Weights of a small multi-label audio tagger: 15625 training examples, 149.1 epochs.
Rows from block 6, named by matrix and row number. Rows with one number belong to one channel. Each number is 200 + 20 x the weight over its row's rms, rounded and kept within 0 to 999. All counts start at 0. After the name is the row's rms in percent of the matrix's.
# convs0: first width-9 conv (model.blocks.6.convs.0.weight, 112x112x9, standardized in use), inputs 95-99, a 9 kernel for each
# convs1: second width-9 conv (model.blocks.6.convs.1.weight, 112x112x9, standardized in use, transposed), outputs 95-99, a 9 kernel for each
convs0.20,096,184,175,172,171,205,192,189,203,220,191,206,221,178,187,183,193,207,216,229,240,254,232,236,208,209,214,208,176,205,220,220,228,212,248,234,217,241,234,244,206,207,215,206,188,187
convs1.20,094,227,230,185,139,175,191,189,171,198,176,177,189,199,200,204,217,229,244,225,209,178,192,192,178,197,204,208,219,193,173,156,173,166,208,193,171,212,216,204,209,214,204,199,193,206
convs0.21,101,219,190,206,218,221,187,160,193,216,169,191,221,226,216,207,211,215,188,214,202,204,232,200,190,178,185,226,187,185,213,225,228,196,193,197,191,217,202,177,193,199,181,195,196,180
convs1.21,104,197,188,188,191,221,216,185,181,184,195,189,212,174,208,168,192,203,212,197,201,207,219,184,209,170,206,224,242,205,217,222,187,168,210,203,170,173,179,183,199,199,198,167,194,227
convs0.22,100,197,211,215,238,196,192,214,222,178,201,172,171,174,212,202,184,202,208,225,226,228,238,238,171,170,164,210,221,222,229,219,203,226,217,172,164,211,221,190,205,184,177,220,204,208
convs1.22,101,220,205,178,199,195,207,203,204,206,189,208,196,184,214,177,190,215,216,171,164,149,190,231,205,237,220,215,188,212,202,180,180,175,208,213,179,186,181,186,177,202,198,196,193,186
convs0.23,101,205,210,183,185,204,229,213,181,197,169,194,193,214,196,197,216,178,180,182,207,220,198,213,229,210,189,192,201,212,169,171,213,219,234,189,182,225,199,218,215,196,208,199,194,190
convs1.23,105,203,182,192,187,209,192,200,181,188,210,154,204,181,206,204,198,179,203,213,228,203,205,200,141,181,207,202,224,225,214,212,192,208,186,216,177,199,204,189,181,200,197,206,209,175
convs0.24,097,203,201,218,211,216,202,198,188,182,210,209,224,222,200,178,205,238,242,176,194,200,180,190,189,209,221,211,170,190,162,185,195,220,231,217,210,179,198,196,207,209,199,180,195,201
convs1.24,093,236,207,172,167,183,197,193,189,214,212,204,187,197,211,177,182,173,198,213,193,170,174,190,194,210,177,168,200,188,197,181,203,211,236,222,212,206,201,201,196,206,215,204,174,200
convs0.25,104,210,220,186,179,205,212,225,194,217,213,194,193,173,176,207,196,203,199,222,188,175,221,218,185,210,191,179,183,171,175,195,173,220,205,209,225,193,186,208,199,195,179,198,158,171
convs1.25,103,204,173,195,217,199,183,168,222,199,188,181,183,167,155,164,184,241,227,209,201,220,205,202,186,152,183,219,195,191,202,196,196,203,202,229,225,188,179,210,219,221,188,184,201,195
convs0.26,098,207,190,213,201,187,183,206,212,202,216,228,244,218,206,214,205,212,207,217,196,208,211,189,187,208,202,207,166,175,178,190,181,216,210,193,180,201,201,198,182,172,206,212,188,204
convs1.26,095,217,212,212,222,220,206,179,151,207,175,194,182,215,222,217,226,217,214,243,204,180,196,167,177,181,184,217,206,204,224,226,245,216,203,185,212,194,204,208,195,189,177,165,203,235
convs0.27,097,216,225,211,220,194,209,201,213,198,195,204,177,218,215,195,226,240,259,205,190,207,222,238,190,144,168,172,180,139,179,214,262,216,179,221,187,195,203,192,176,210,196,211,239,219
convs1.27,096,188,177,176,196,200,201,207,199,216,203,202,192,204,198,212,196,187,185,178,222,229,205,196,193,179,189,202,168,184,218,187,227,209,190,190,192,196,194,196,181,163,158,168,167,218
convs0.28,102,215,201,204,194,207,199,149,194,226,180,173,180,175,223,231,217,174,189,205,232,220,218,216,226,176,178,206,199,244,214,192,201,212,174,164,177,197,218,230,163,198,224,189,208,199
convs1.28,100,219,191,198,164,202,202,203,194,183,221,179,181,196,186,177,204,183,203,165,199,209,202,214,214,228,202,193,223,183,209,209,216,172,203,195,194,179,154,144,189,206,230,213,197,205
convs0.29,099,182,206,199,204,201,215,223,191,198,194,203,195,227,224,188,195,184,199,159,197,180,143,174,197,188,191,194,185,193,191,185,166,214,235,190,208,202,210,197,204,220,199,149,173,173
convs1.29,103,188,194,212,159,209,203,213,208,200,190,201,214,239,199,229,184,181,185,239,220,224,219,233,225,207,208,233,237,190,214,199,204,183,201,220,275,233,191,193,215,198,204,187,221,194
convs0.30,104,194,193,161,156,165,240,225,185,206,196,190,204,207,191,211,214,224,201,181,209,210,190,232,218,171,193,210,183,192,197,168,240,230,183,190,223,178,213,210,184,181,197,186,177,164
convs1.30,106,184,183,214,193,147,185,167,221,242,201,229,203,168,179,215,200,184,219,241,183,188,169,208,193,194,185,206,246,214,234,216,208,180,232,232,192,205,201,174,167,181,180,217,217,174
convs0.31,104,186,171,209,196,212,204,220,218,220,241,193,158,178,227,229,204,205,209,198,193,195,191,194,191,205,215,199,196,157,157,236,218,197,170,222,206,167,201,200,214,198,188,195,211,211
convs1.31,106,192,183,183,180,221,198,201,187,177,182,198,183,212,172,183,183,196,171,182,197,171,185,177,227,167,198,225,195,191,199,210,208,198,174,198,244,216,197,176,200,235,209,183,162,187
convs0.32,096,190,186,187,191,231,230,188,175,199,195,197,212,177,197,204,204,203,199,172,167,169,174,173,195,198,197,199,185,188,179,240,209,199,205,222,186,199,218,186,195,197,228,204,231,255
convs1.32,094,203,203,184,193,185,194,174,171,202,204,212,210,184,154,197,223,216,222,212,200,201,192,204,217,207,169,187,226,222,179,171,178,190,190,198,199,200,198,209,204,193,203,203,185,186
convs0.33,099,186,191,208,222,207,186,211,204,213,214,231,218,213,206,190,189,166,170,212,209,224,210,210,209,202,177,177,202,185,229,205,199,188,181,186,183,252,216,232,193,202,179,197,188,184
convs1.33,097,219,215,207,190,200,213,185,160,175,218,209,206,204,183,191,183,213,227,209,213,210,229,190,175,221,216,185,218,222,200,184,188,208,197,205,181,207,232,221,228,205,205,199,211,228
convs0.34,097,217,221,228,206,205,217,213,214,180,187,212,195,200,200,223,225,184,175,167,179,199,199,211,221,201,197,186,184,167,204,242,220,180,184,181,206,200,191,199,173,181,216,207,191,210
convs1.34,101,214,201,204,206,156,171,205,219,203,191,200,211,231,182,187,213,181,178,221,221,217,187,195,201,164,206,221,193,224,191,206,181,218,213,232,229,201,190,195,222,221,199,157,147,185
convs0.35,095,195,178,178,197,229,226,203,207,186,196,215,219,216,207,196,183,209,211,191,212,200,211,194,220,224,197,234,165,238,189,198,218,209,209,193,217,214,219,192,196,200,226,220,209,220
convs1.35,092,182,201,206,234,231,209,175,210,182,221,220,210,212,208,196,219,187,178,185,182,203,191,195,196,187,215,250,172,197,185,211,205,226,209,213,200,195,194,221,236,207,185,193,171,224
convs0.36,098,205,172,163,144,178,181,197,190,222,228,204,206,204,210,216,228,223,219,171,160,166,183,174,185,222,190,190,165,180,208,169,191,207,198,197,189,213,207,213,211,182,179,189,179,179
convs1.36,091,231,244,210,167,171,195,214,210,222,206,175,179,205,207,205,192,190,188,209,200,216,213,221,189,179,178,200,202,215,195,171,168,189,219,221,219,228,199,182,150,163,183,193,201,223
convs0.37,099,194,214,207,237,230,215,172,190,197,198,195,205,214,195,190,197,171,183,210,183,160,177,217,202,199,219,206,225,212,172,204,209,191,215,207,185,192,202,225,212,215,206,201,185,193
convs1.37,098,183,184,176,207,208,188,176,227,225,209,203,164,207,168,216,185,222,203,164,222,186,207,215,236,194,170,190,223,209,167,162,219,162,185,202,245,181,189,213,190,166,178,199,144,188
convs0.38,101,198,207,199,204,144,167,181,166,190,199,204,176,199,218,199,199,200,213,221,198,162,187,175,201,181,197,234,194,213,183,153,177,189,176,192,199,189,191,182,182,190,213,203,191,203
convs1.38,104,218,181,218,190,209,228,240,206,210,240,197,215,199,237,212,189,183,165,184,177,210,167,194,197,223,188,192,225,203,198,228,215,200,210,193,212,197,212,202,204,191,189,223,197,208
convs0.39,101,191,206,192,167,181,196,182,195,191,177,173,183,192,181,164,199,219,235,179,194,209,224,236,209,216,198,179,189,187,201,212,215,199,232,197,178,177,168,192,186,202,217,212,200,191
convs1.39,108,218,204,212,228,228,173,193,216,223,228,191,192,224,201,215,211,195,188,218,237,215,197,228,208,200,206,195,216,220,221,165,210,220,238,227,177,248,247,211,136,165,206,184,201,187
convs0.40,101,207,185,207,184,197,210,189,206,228,182,183,202,209,218,200,185,190,217,214,211,172,181,198,225,227,201,196,221,173,187,215,205,225,171,212,236,208,212,184,210,209,179,208,189,208
convs1.40,105,193,194,194,215,212,195,197,219,194,175,175,213,180,220,223,222,227,224,218,215,221,195,181,172,208,186,228,209,196,219,222,199,187,230,196,213,190,186,227,231,222,225,245,210,205
convs0.41,098,164,168,183,185,195,205,215,189,176,170,164,194,181,180,200,223,222,197,239,235,179,177,183,211,216,202,204,224,243,219,171,165,179,192,190,192,186,223,202,161,179,199,209,220,193
convs1.41,101,181,211,178,185,213,223,202,199,204,219,215,214,213,186,182,187,156,184,219,180,173,169,144,161,144,193,219,185,189,186,189,177,198,191,228,239,205,208,206,189,154,180,202,191,225
convs0.42,098,211,212,199,179,194,190,173,189,186,188,202,185,179,207,226,191,211,201,204,175,157,166,175,202,213,177,175,224,180,197,212,207,175,182,167,216,231,199,178,201,189,161,189,149,161
convs1.42,102,166,209,201,223,219,201,177,197,213,201,199,216,213,194,179,225,202,216,229,184,179,190,175,173,181,191,198,195,214,232,211,211,213,192,216,214,221,161,187,194,204,234,209,196,187
convs0.43,103,173,175,150,189,216,215,181,203,200,186,175,193,170,204,214,198,179,195,148,223,215,173,218,222,199,179,231,171,235,235,224,234,187,146,176,214,178,208,211,193,182,197,203,162,216
convs1.43,103,242,198,203,207,220,223,206,182,199,218,201,200,191,196,179,229,197,221,181,215,149,218,161,145,211,203,196,228,247,207,217,204,180,164,154,206,216,185,187,238,207,192,205,198,205
convs0.44,104,222,197,201,184,198,209,179,175,194,161,195,208,202,203,190,217,196,230,212,186,203,199,166,157,195,235,208,159,206,174,180,231,205,197,173,216,189,202,211,189,197,196,197,220,217
convs1.44,104,229,203,197,204,226,187,199,209,203,189,165,204,197,192,194,222,244,251,236,202,192,202,194,205,222,192,196,196,167,170,190,204,208,229,198,173,231,182,183,202,179,195,232,248,247
convs0.45,098,197,203,194,178,200,176,187,204,207,181,182,228,224,233,203,197,223,215,195,204,159,165,192,197,195,206,211,228,172,198,229,223,203,176,183,229,230,225,193,167,162,185,196,204,184
convs1.45,096,218,205,207,178,158,186,199,220,219,202,176,198,214,190,203,200,192,194,214,218,200,180,172,187,207,189,185,186,178,182,199,183,184,163,158,180,195,180,177,163,159,194,208,207,209
convs0.46,102,201,203,219,220,194,222,221,184,205,185,209,191,189,176,182,188,219,210,214,183,168,182,239,214,216,228,189,210,187,164,195,229,189,195,165,229,214,179,178,202,217,160,191,187,207
convs1.46,103,188,187,196,215,202,211,213,204,173,233,208,210,223,215,220,212,188,202,183,247,180,205,173,195,182,206,208,211,192,187,201,222,203,215,192,161,160,168,235,235,210,202,193,182,204
convs0.47,103,170,162,180,191,210,182,190,194,181,186,183,186,140,167,195,205,190,184,180,148,164,210,222,224,216,201,197,192,199,222,243,217,229,251,242,216,233,203,196,202,228,235,219,216,226
convs1.47,099,246,233,214,209,225,232,195,188,210,199,203,198,204,183,174,177,225,231,202,233,238,203,204,229,191,183,168,222,184,206,188,195,212,212,194,200,198,182,185,202,194,171,151,163,192
convs0.48,096,203,191,222,207,192,197,207,221,218,173,187,185,214,209,185,210,208,198,154,157,195,223,214,195,169,176,132,169,207,202,206,216,218,210,198,180,227,225,205,228,228,190,182,198,157
convs1.48,096,176,175,188,202,208,201,193,173,214,217,194,182,214,208,203,211,215,214,223,204,197,207,215,213,191,186,209,185,197,222,190,202,197,180,187,219,224,204,209,234,211,196,209,227,229
convs0.49,102,231,228,186,201,179,178,205,207,213,201,224,227,225,196,207,237,195,197,196,182,147,175,218,202,168,198,232,218,184,131,135,184,214,200,195,172,219,203,162,187,210,191,175,188,182
convs1.49,104,163,194,223,211,200,198,193,189,200,222,190,197,201,225,216,220,195,133,192,193,185,229,199,160,160,222,231,219,206,223,203,194,199,169,185,222,216,202,204,224,209,167,166,208,244
convs0.50,098,195,206,211,212,210,206,166,213,216,176,197,192,210,218,199,163,200,197,169,158,195,198,180,183,212,214,198,202,211,160,205,184,168,220,234,226,219,216,182,185,209,259,239,194,179
convs1.50,101,214,181,186,170,176,195,213,212,196,180,188,195,198,204,194,218,224,203,219,222,204,178,185,156,168,187,202,209,210,203,189,209,223,201,196,195,196,186,199,216,232,233,194,198,193
convs0.51,100,191,194,176,197,185,186,195,184,176,184,211,195,212,218,199,192,212,247,135,138,173,209,213,218,203,184,192,199,198,198,232,208,208,202,185,180,195,191,197,222,205,171,225,236,241
convs1.51,104,225,216,194,182,183,224,208,201,199,191,215,167,205,224,232,215,191,170,213,241,235,234,218,196,175,166,193,244,213,185,197,172,179,195,167,182,211,203,205,207,216,200,209,213,183
convs0.52,106,173,163,232,197,169,198,246,206,202,193,178,177,219,208,202,172,224,200,202,198,203,152,192,223,219,223,216,219,199,167,195,205,225,174,205,175,175,209,191,218,197,215,199,211,208
convs1.52,111,211,222,255,214,175,194,207,204,189,219,217,200,217,218,236,205,220,212,228,226,175,171,185,183,176,201,208,208,205,198,202,198,217,225,219,225,238,216,211,172,227,229,207,206,197
convs0.53,103,182,199,209,189,182,197,189,208,212,210,200,199,204,224,229,224,234,243,202,230,226,175,165,155,219,214,175,141,180,197,183,182,176,206,203,187,194,209,193,164,161,175,180,190,203
convs1.53,098,258,215,200,198,176,185,182,208,198,217,194,194,182,198,179,222,216,222,222,222,236,198,189,213,216,228,222,204,180,188,187,161,201,215,214,218,177,187,184,176,149,210,230,211,223
convs0.54,100,237,228,229,218,187,178,191,203,184,243,225,222,206,208,205,192,186,181,232,196,209,162,170,189,226,184,212,182,153,177,151,159,186,184,203,198,208,204,214,165,200,216,204,176,175
convs1.54,098,218,192,177,156,179,214,224,209,182,174,172,168,194,202,181,190,211,211,214,210,220,221,237,186,187,208,227,244,226,216,199,199,199,185,220,227,219,220,235,207,195,225,208,220,247
convs0.55,102,178,164,189,210,207,191,185,216,219,185,215,218,184,195,229,211,210,202,231,234,227,213,188,215,213,228,195,218,171,207,188,181,207,177,196,184,198,197,195,215,229,213,197,181,145
convs1.55,104,208,224,212,216,197,177,182,209,188,217,222,202,187,201,217,213,214,194,170,190,173,184,185,188,207,227,222,239,235,224,202,227,213,232,195,208,197,186,207,209,227,219,200,223,221
convs0.56,102,181,182,202,213,201,180,204,189,204,235,186,201,213,232,227,189,197,232,206,225,228,204,219,187,209,219,186,217,201,189,211,227,190,196,200,212,226,236,190,178,198,178,203,211,207
convs1.56,104,215,208,220,250,205,189,190,217,221,177,220,216,207,203,173,181,187,229,206,199,206,176,198,213,207,222,207,187,197,195,206,229,237,178,236,197,158,195,190,204,184,171,190,217,218
convs0.57,100,208,225,225,208,188,180,208,215,183,191,200,192,205,195,185,194,196,238,201,205,202,210,238,218,182,177,208,161,166,159,224,240,231,210,175,193,169,202,171,186,235,196,201,221,247
convs1.57,091,189,192,203,170,164,205,237,222,202,217,212,199,191,224,215,228,182,131,171,193,179,182,192,193,189,205,204,200,174,162,194,208,191,214,214,203,204,195,186,183,203,212,200,176,161
convs0.58,096,196,174,191,203,217,202,182,170,186,180,169,175,198,198,203,194,212,249,186,215,204,208,193,175,182,189,213,184,165,204,195,205,203,186,189,209,163,175,183,185,173,194,205,208,196
convs1.58,096,232,202,219,214,221,215,210,207,214,204,185,194,201,178,181,212,242,266,234,210,221,189,199,195,205,236,219,197,188,204,216,203,207,194,191,191,214,187,182,195,195,163,167,200,210
convs0.59,098,159,204,205,202,197,198,208,217,208,177,167,192,216,220,197,199,203,198,166,177,193,194,183,171,194,190,201,197,200,210,169,191,187,184,205,213,197,196,187,190,186,181,200,204,226
convs1.59,098,210,214,201,189,204,240,249,214,210,222,207,182,203,176,186,195,195,180,220,198,170,174,210,217,203,194,206,198,187,147,173,176,197,200,211,200,207,197,195,219,224,182,176,161,194
convs0.60,099,187,188,187,192,199,199,227,206,196,234,206,239,204,189,181,185,176,183,204,244,206,192,199,178,182,202,198,203,215,187,176,178,178,175,212,229,218,217,192,187,202,187,178,221,216
convs1.60,095,208,198,232,214,157,171,165,171,208,184,185,171,168,196,193,206,208,212,210,204,205,186,182,195,187,188,195,212,202,199,193,175,188,214,200,191,168,188,190,207,225,216,200,199,192
convs0.61,100,235,189,221,230,195,198,225,191,179,224,211,189,186,185,194,213,200,230,195,167,198,195,217,203,194,200,224,167,180,215,215,180,174,200,197,164,194,161,198,178,193,196,205,225,208
convs1.61,099,182,213,227,223,223,236,217,204,211,220,226,239,217,208,209,210,246,220,223,222,191,238,210,192,169,158,174,243,221,198,210,196,187,218,219,235,210,210,190,209,209,216,206,222,185
convs0.62,104,164,187,240,195,177,176,182,211,192,186,212,213,183,190,171,177,196,158,199,225,200,183,137,211,215,211,193,186,203,197,185,181,220,207,189,213,205,191,163,202,179,230,199,191,202
convs1.62,109,206,178,202,204,217,233,203,205,195,199,204,204,206,177,199,163,158,186,234,233,213,197,214,204,201,188,158,221,221,180,189,219,186,214,222,187,189,214,212,191,182,202,205,198,188
convs0.63,097,179,187,207,221,222,192,164,148,173,204,196,191,222,230,207,193,191,210,191,173,215,213,190,204,214,202,224,217,190,240,245,244,206,203,198,201,190,209,218,210,191,210,210,220,222
convs1.63,102,198,212,209,203,229,225,202,190,196,219,217,221,191,161,146,169,173,187,175,185,191,215,203,192,181,192,217,232,205,198,201,191,186,185,210,227,203,186,210,218,205,169,147,202,209
convs0.64,101,201,181,180,209,212,205,226,234,210,245,232,202,202,218,203,196,207,220,227,213,226,180,128,182,221,202,217,195,171,190,193,163,193,221,174,202,211,200,204,187,203,224,254,188,176
convs1.64,102,199,218,193,150,162,209,206,190,186,181,188,206,216,213,190,175,177,207,242,231,215,193,191,194,213,204,194,199,211,223,213,219,205,191,252,249,179,196,218,231,213,184,163,204,215
convs0.65,099,177,201,199,198,202,210,219,192,199,177,183,209,216,225,220,225,209,233,161,182,210,192,180,160,192,209,210,166,196,203,177,210,213,221,213,217,200,223,218,219,211,227,238,237,200
convs1.65,087,182,177,194,201,196,200,217,210,195,197,205,211,223,214,202,201,215,211,195,193,193,204,199,224,218,213,191,177,187,201,196,176,189,195,178,193,197,228,225,201,201,211,220,215,202
convs0.66,100,195,191,182,200,213,184,170,174,201,180,201,198,197,194,192,206,208,258,222,224,192,211,195,193,182,187,177,217,161,184,188,219,210,214,224,193,199,183,180,195,217,235,219,228,224
convs1.66,099,199,199,202,215,228,200,190,184,196,182,197,223,222,195,217,200,206,157,200,202,216,210,164,185,179,198,188,252,231,203,211,217,240,221,193,199,192,191,177,196,191,193,187,190,203
convs0.67,096,141,172,191,179,211,229,211,192,194,246,207,197,218,201,212,204,198,218,211,194,168,176,194,214,216,203,206,202,169,199,208,184,193,229,192,224,217,216,214,235,206,211,218,199,222
convs1.67,097,209,195,204,167,171,155,159,177,181,167,194,174,203,199,212,214,192,227,235,235,232,215,170,145,150,159,188,218,220,228,189,166,188,217,201,218,254,230,211,206,207,217,242,222,212
convs0.68,100,166,181,182,182,211,198,202,213,198,187,203,199,236,226,199,223,202,208,197,212,180,164,189,180,202,187,206,176,191,183,175,190,213,209,173,216,178,170,175,197,169,182,210,169,205
convs1.68,109,204,178,191,195,210,203,203,216,219,187,208,211,200,184,217,183,200,188,237,239,202,223,196,195,209,222,215,211,210,221,219,216,223,222,199,217,197,214,214,175,192,205,230,204,200
convs0.69,103,231,213,184,183,191,201,213,156,187,208,178,179,204,205,206,206,215,203,217,183,149,199,201,197,186,216,209,232,172,162,208,208,179,180,189,189,217,199,197,176,229,214,211,211,215
convs1.69,105,174,188,169,207,210,189,190,185,206,186,194,202,204,189,233,190,203,187,184,220,192,207,205,226,210,203,218,238,234,192,170,218,202,181,203,215,173,183,214,180,206,199,206,234,227
convs0.70,092,164,194,223,200,203,204,205,189,202,176,221,205,181,187,198,228,214,227,197,193,216,238,229,216,164,161,181,163,200,178,189,194,216,193,192,174,192,223,243,216,202,188,193,192,199
convs1.70,094,193,184,193,202,186,203,213,216,208,209,228,194,184,136,164,196,178,168,216,223,200,228,227,202,185,176,199,218,194,211,202,214,202,179,181,231,185,196,155,160,163,191,209,198,204
convs0.71,098,192,217,190,186,182,223,204,210,231,207,213,202,203,213,242,204,194,227,216,166,198,214,170,161,199,177,184,184,170,168,162,198,220,221,204,186,194,183,214,202,170,203,222,221,208
convs1.71,100,211,186,163,179,178,201,201,228,201,181,188,229,231,192,208,220,218,221,192,210,201,202,198,177,189,196,185,167,172,169,205,191,182,203,215,219,197,198,204,205,205,196,203,188,204
convs0.72,098,174,198,210,203,214,181,205,200,206,175,184,200,211,211,198,192,182,213,215,201,210,202,143,210,195,192,196,208,200,169,177,184,178,182,180,214,172,178,215,207,170,184,191,207,218
convs1.72,101,221,196,220,219,204,202,205,207,197,177,212,211,211,184,203,180,191,209,227,191,250,216,190,217,209,225,256,189,207,191,210,200,205,224,240,218,188,197,202,213,202,231,221,210,197
convs0.73,099,199,203,216,204,209,204,169,186,194,206,227,190,192,194,183,188,190,177,193,201,221,197,194,212,201,192,199,169,213,242,208,184,211,195,179,190,202,201,219,221,214,195,182,225,216
convs1.73,091,213,215,182,204,200,204,207,195,205,202,213,211,203,180,168,172,161,153,196,198,185,195,198,183,175,210,210,208,206,199,182,190,206,205,203,208,215,205,204,183,188,200,213,199,199
convs0.74,099,219,203,196,201,204,213,230,194,196,189,209,248,219,148,141,189,195,204,215,228,212,219,189,180,196,227,227,204,172,182,186,185,204,218,203,211,188,225,245,249,212,186,191,207,183
convs1.74,102,193,216,222,192,178,202,216,212,236,221,201,185,143,197,223,230,228,231,226,219,219,204,189,182,159,188,234,186,208,203,203,175,180,178,182,209,192,206,214,226,225,208,198,219,224
convs0.75,100,201,242,197,191,205,181,180,192,230,193,180,171,179,174,159,187,199,187,186,201,162,193,225,206,152,190,223,200,207,158,171,198,193,176,227,232,181,179,153,190,224,205,203,204,229
convs1.75,101,175,184,182,161,173,186,167,205,204,181,179,189,197,207,223,198,185,191,196,190,152,178,201,213,208,198,199,168,171,163,168,195,205,199,186,173,218,195,181,217,242,211,187,197,176
convs0.76,102,194,182,193,198,204,206,224,193,216,216,211,219,222,200,202,204,202,214,196,181,174,198,199,188,215,213,186,183,203,204,180,183,190,171,189,223,180,200,228,217,206,214,218,227,206
convs1.76,099,176,218,202,201,206,197,156,158,196,217,205,172,203,188,207,190,197,178,232,202,201,220,222,197,178,175,218,203,181,205,201,177,179,177,174,193,169,191,175,197,225,222,224,191,180
convs0.77,098,175,179,177,203,209,232,204,204,204,198,193,197,188,194,210,220,227,222,185,191,181,193,191,191,172,208,188,212,197,183,199,207,203,198,172,193,200,217,215,216,180,172,203,226,230
convs1.77,094,181,171,195,202,205,214,221,229,197,192,199,231,226,216,223,210,175,157,159,180,213,226,220,178,167,169,203,195,174,172,161,176,198,208,203,214,212,185,175,185,217,234,193,172,199
convs0.78,095,184,190,193,175,179,171,164,178,166,179,195,214,218,209,202,214,224,224,171,180,193,200,214,188,201,209,202,137,163,168,184,190,183,198,176,203,160,193,197,181,225,192,218,208,205
convs1.78,093,215,234,195,165,170,193,214,215,238,176,186,198,184,206,212,221,198,243,203,182,188,203,206,192,182,162,195,242,232,203,198,192,177,185,185,164,204,197,215,211,206,177,184,198,200
convs0.79,098,194,218,174,213,242,210,195,199,198,203,205,223,230,223,242,216,223,217,203,221,210,210,166,159,182,208,225,213,206,179,192,198,174,205,194,194,230,189,182,205,194,209,205,178,189
convs1.79,102,200,182,179,199,207,200,191,193,226,214,235,189,196,224,192,177,213,199,184,169,164,137,141,140,181,166,181,176,227,188,206,205,214,195,171,190,182,216,196,203,201,205,213,222,202
convs0.80,104,235,231,210,193,193,195,201,208,188,184,187,176,181,181,188,204,220,201,246,196,166,195,222,192,204,196,217,183,232,217,238,227,219,227,240,219,187,223,200,210,189,182,212,230,208
convs1.80,106,225,247,204,182,195,205,198,233,215,163,190,198,207,206,184,190,195,203,225,226,205,227,204,183,197,216,203,169,198,184,160,202,214,234,194,179,211,206,188,177,204,213,213,205,208
convs0.81,100,212,205,191,209,203,207,195,188,184,247,248,194,188,182,182,216,225,236,201,196,229,205,194,178,207,200,191,235,204,218,182,187,219,213,209,186,210,195,218,179,172,198,220,210,213
convs1.81,092,184,221,230,223,213,203,180,172,176,174,197,203,211,211,236,232,240,230,186,197,171,199,206,209,210,211,204,211,190,211,196,198,204,214,222,204,170,192,199,190,199,232,196,168,162
convs0.82,101,189,202,196,195,192,207,210,191,180,220,216,199,196,203,228,219,183,208,199,170,161,198,209,211,215,208,233,175,234,194,205,205,192,195,218,183,228,179,178,205,173,221,228,225,229
convs1.82,105,170,190,206,175,190,204,224,199,202,248,214,217,190,198,186,188,194,200,184,194,190,184,203,170,170,177,225,164,205,196,198,188,201,184,168,195,179,205,237,209,205,185,173,168,202
convs0.83,103,197,240,191,122,183,229,201,189,203,162,182,201,157,189,199,215,217,228,209,203,140,170,196,216,199,176,205,225,219,197,162,220,217,199,221,187,156,195,219,211,191,180,195,235,203
convs1.83,107,179,202,204,215,192,160,201,228,220,223,210,174,174,195,199,204,191,164,204,176,193,188,205,192,176,166,196,215,229,188,182,182,217,197,183,202,186,187,181,198,191,203,210,205,213
convs0.84,100,236,224,185,175,165,193,205,194,202,201,190,220,235,217,242,236,237,227,193,172,203,203,204,227,251,217,209,228,172,181,170,195,217,232,198,233,210,200,193,186,203,215,213,214,207
convs1.84,097,210,212,181,222,202,193,192,187,217,207,204,219,234,244,238,232,229,244,230,188,237,209,198,213,210,230,224,210,199,169,184,208,189,194,208,218,219,191,199,197,191,182,162,177,224
convs0.85,099,186,197,204,193,193,195,214,216,204,236,241,226,205,200,201,202,211,176,210,205,184,152,162,193,206,193,185,244,207,176,214,203,182,201,179,184,182,183,203,191,192,192,183,172,178
convs1.85,099,193,204,188,175,171,185,199,220,222,204,202,222,179,184,181,187,189,201,212,186,172,160,140,190,208,218,205,206,213,188,182,203,205,217,207,189,195,191,206,225,213,186,197,193,200
convs0.86,100,179,202,224,216,192,198,210,190,173,206,192,211,214,190,166,190,185,191,199,215,201,189,197,211,206,175,173,171,214,236,227,167,205,174,188,226,196,182,177,180,197,194,183,192,194
convs1.86,097,188,196,183,173,191,218,211,202,215,203,179,200,197,212,187,176,144,138,193,201,203,219,194,204,206,162,171,216,184,216,183,178,200,187,182,178,207,198,202,178,187,164,169,192,199
convs0.87,103,205,209,221,205,219,212,182,199,229,190,237,207,179,198,191,178,183,195,187,211,227,199,221,222,196,216,177,196,211,197,209,210,214,180,202,217,219,199,176,152,209,211,177,197,211
convs1.87,104,199,203,206,204,222,206,209,207,200,183,174,208,208,209,185,198,164,165,175,224,213,221,215,184,192,189,190,181,191,194,182,200,236,168,155,223,186,187,194,191,216,209,175,192,195
convs0.88,099,203,241,206,183,179,214,198,210,213,220,215,226,213,203,199,192,204,207,215,190,222,218,187,205,204,199,247,213,202,230,212,169,208,192,221,192,175,171,219,207,191,207,172,182,178
convs1.88,098,214,178,182,193,221,224,210,215,210,220,170,194,211,208,197,208,174,204,192,201,195,173,186,221,211,220,209,182,223,205,218,179,174,193,181,199,206,173,150,198,166,231,229,195,177
convs0.89,099,205,228,234,219,198,164,184,205,225,179,158,178,175,205,209,187,195,209,179,215,222,196,205,191,166,193,214,206,221,181,207,218,233,175,208,221,186,184,165,189,232,233,199,207,240
convs1.89,099,225,206,172,185,200,240,254,214,186,218,209,202,198,254,245,223,225,236,179,150,182,207,207,206,200,204,183,174,194,229,238,229,211,172,168,167,184,193,215,207,217,217,191,209,228
convs0.90,101,218,196,169,226,210,176,190,206,180,192,209,222,229,239,210,213,178,152,197,203,214,220,203,196,198,186,172,170,174,185,185,206,218,215,212,158,194,211,182,165,186,250,238,219,194
convs1.90,096,175,203,216,199,200,213,208,191,173,198,188,215,197,203,218,205,209,212,189,172,205,203,202,200,226,218,240,211,201,225,233,214,192,172,205,233,203,212,205,207,175,128,126,165,218
convs0.91,099,192,197,203,181,171,186,182,180,188,175,151,161,178,205,230,230,203,204,185,196,192,195,191,176,159,199,182,211,220,210,223,196,199,190,177,171,176,196,190,197,185,182,190,225,194
convs1.91,099,183,192,212,178,176,195,222,224,222,163,178,159,168,149,187,190,213,216,223,194,186,174,200,173,214,202,186,182,169,213,204,201,169,146,174,199,206,205,162,180,176,166,169,171,210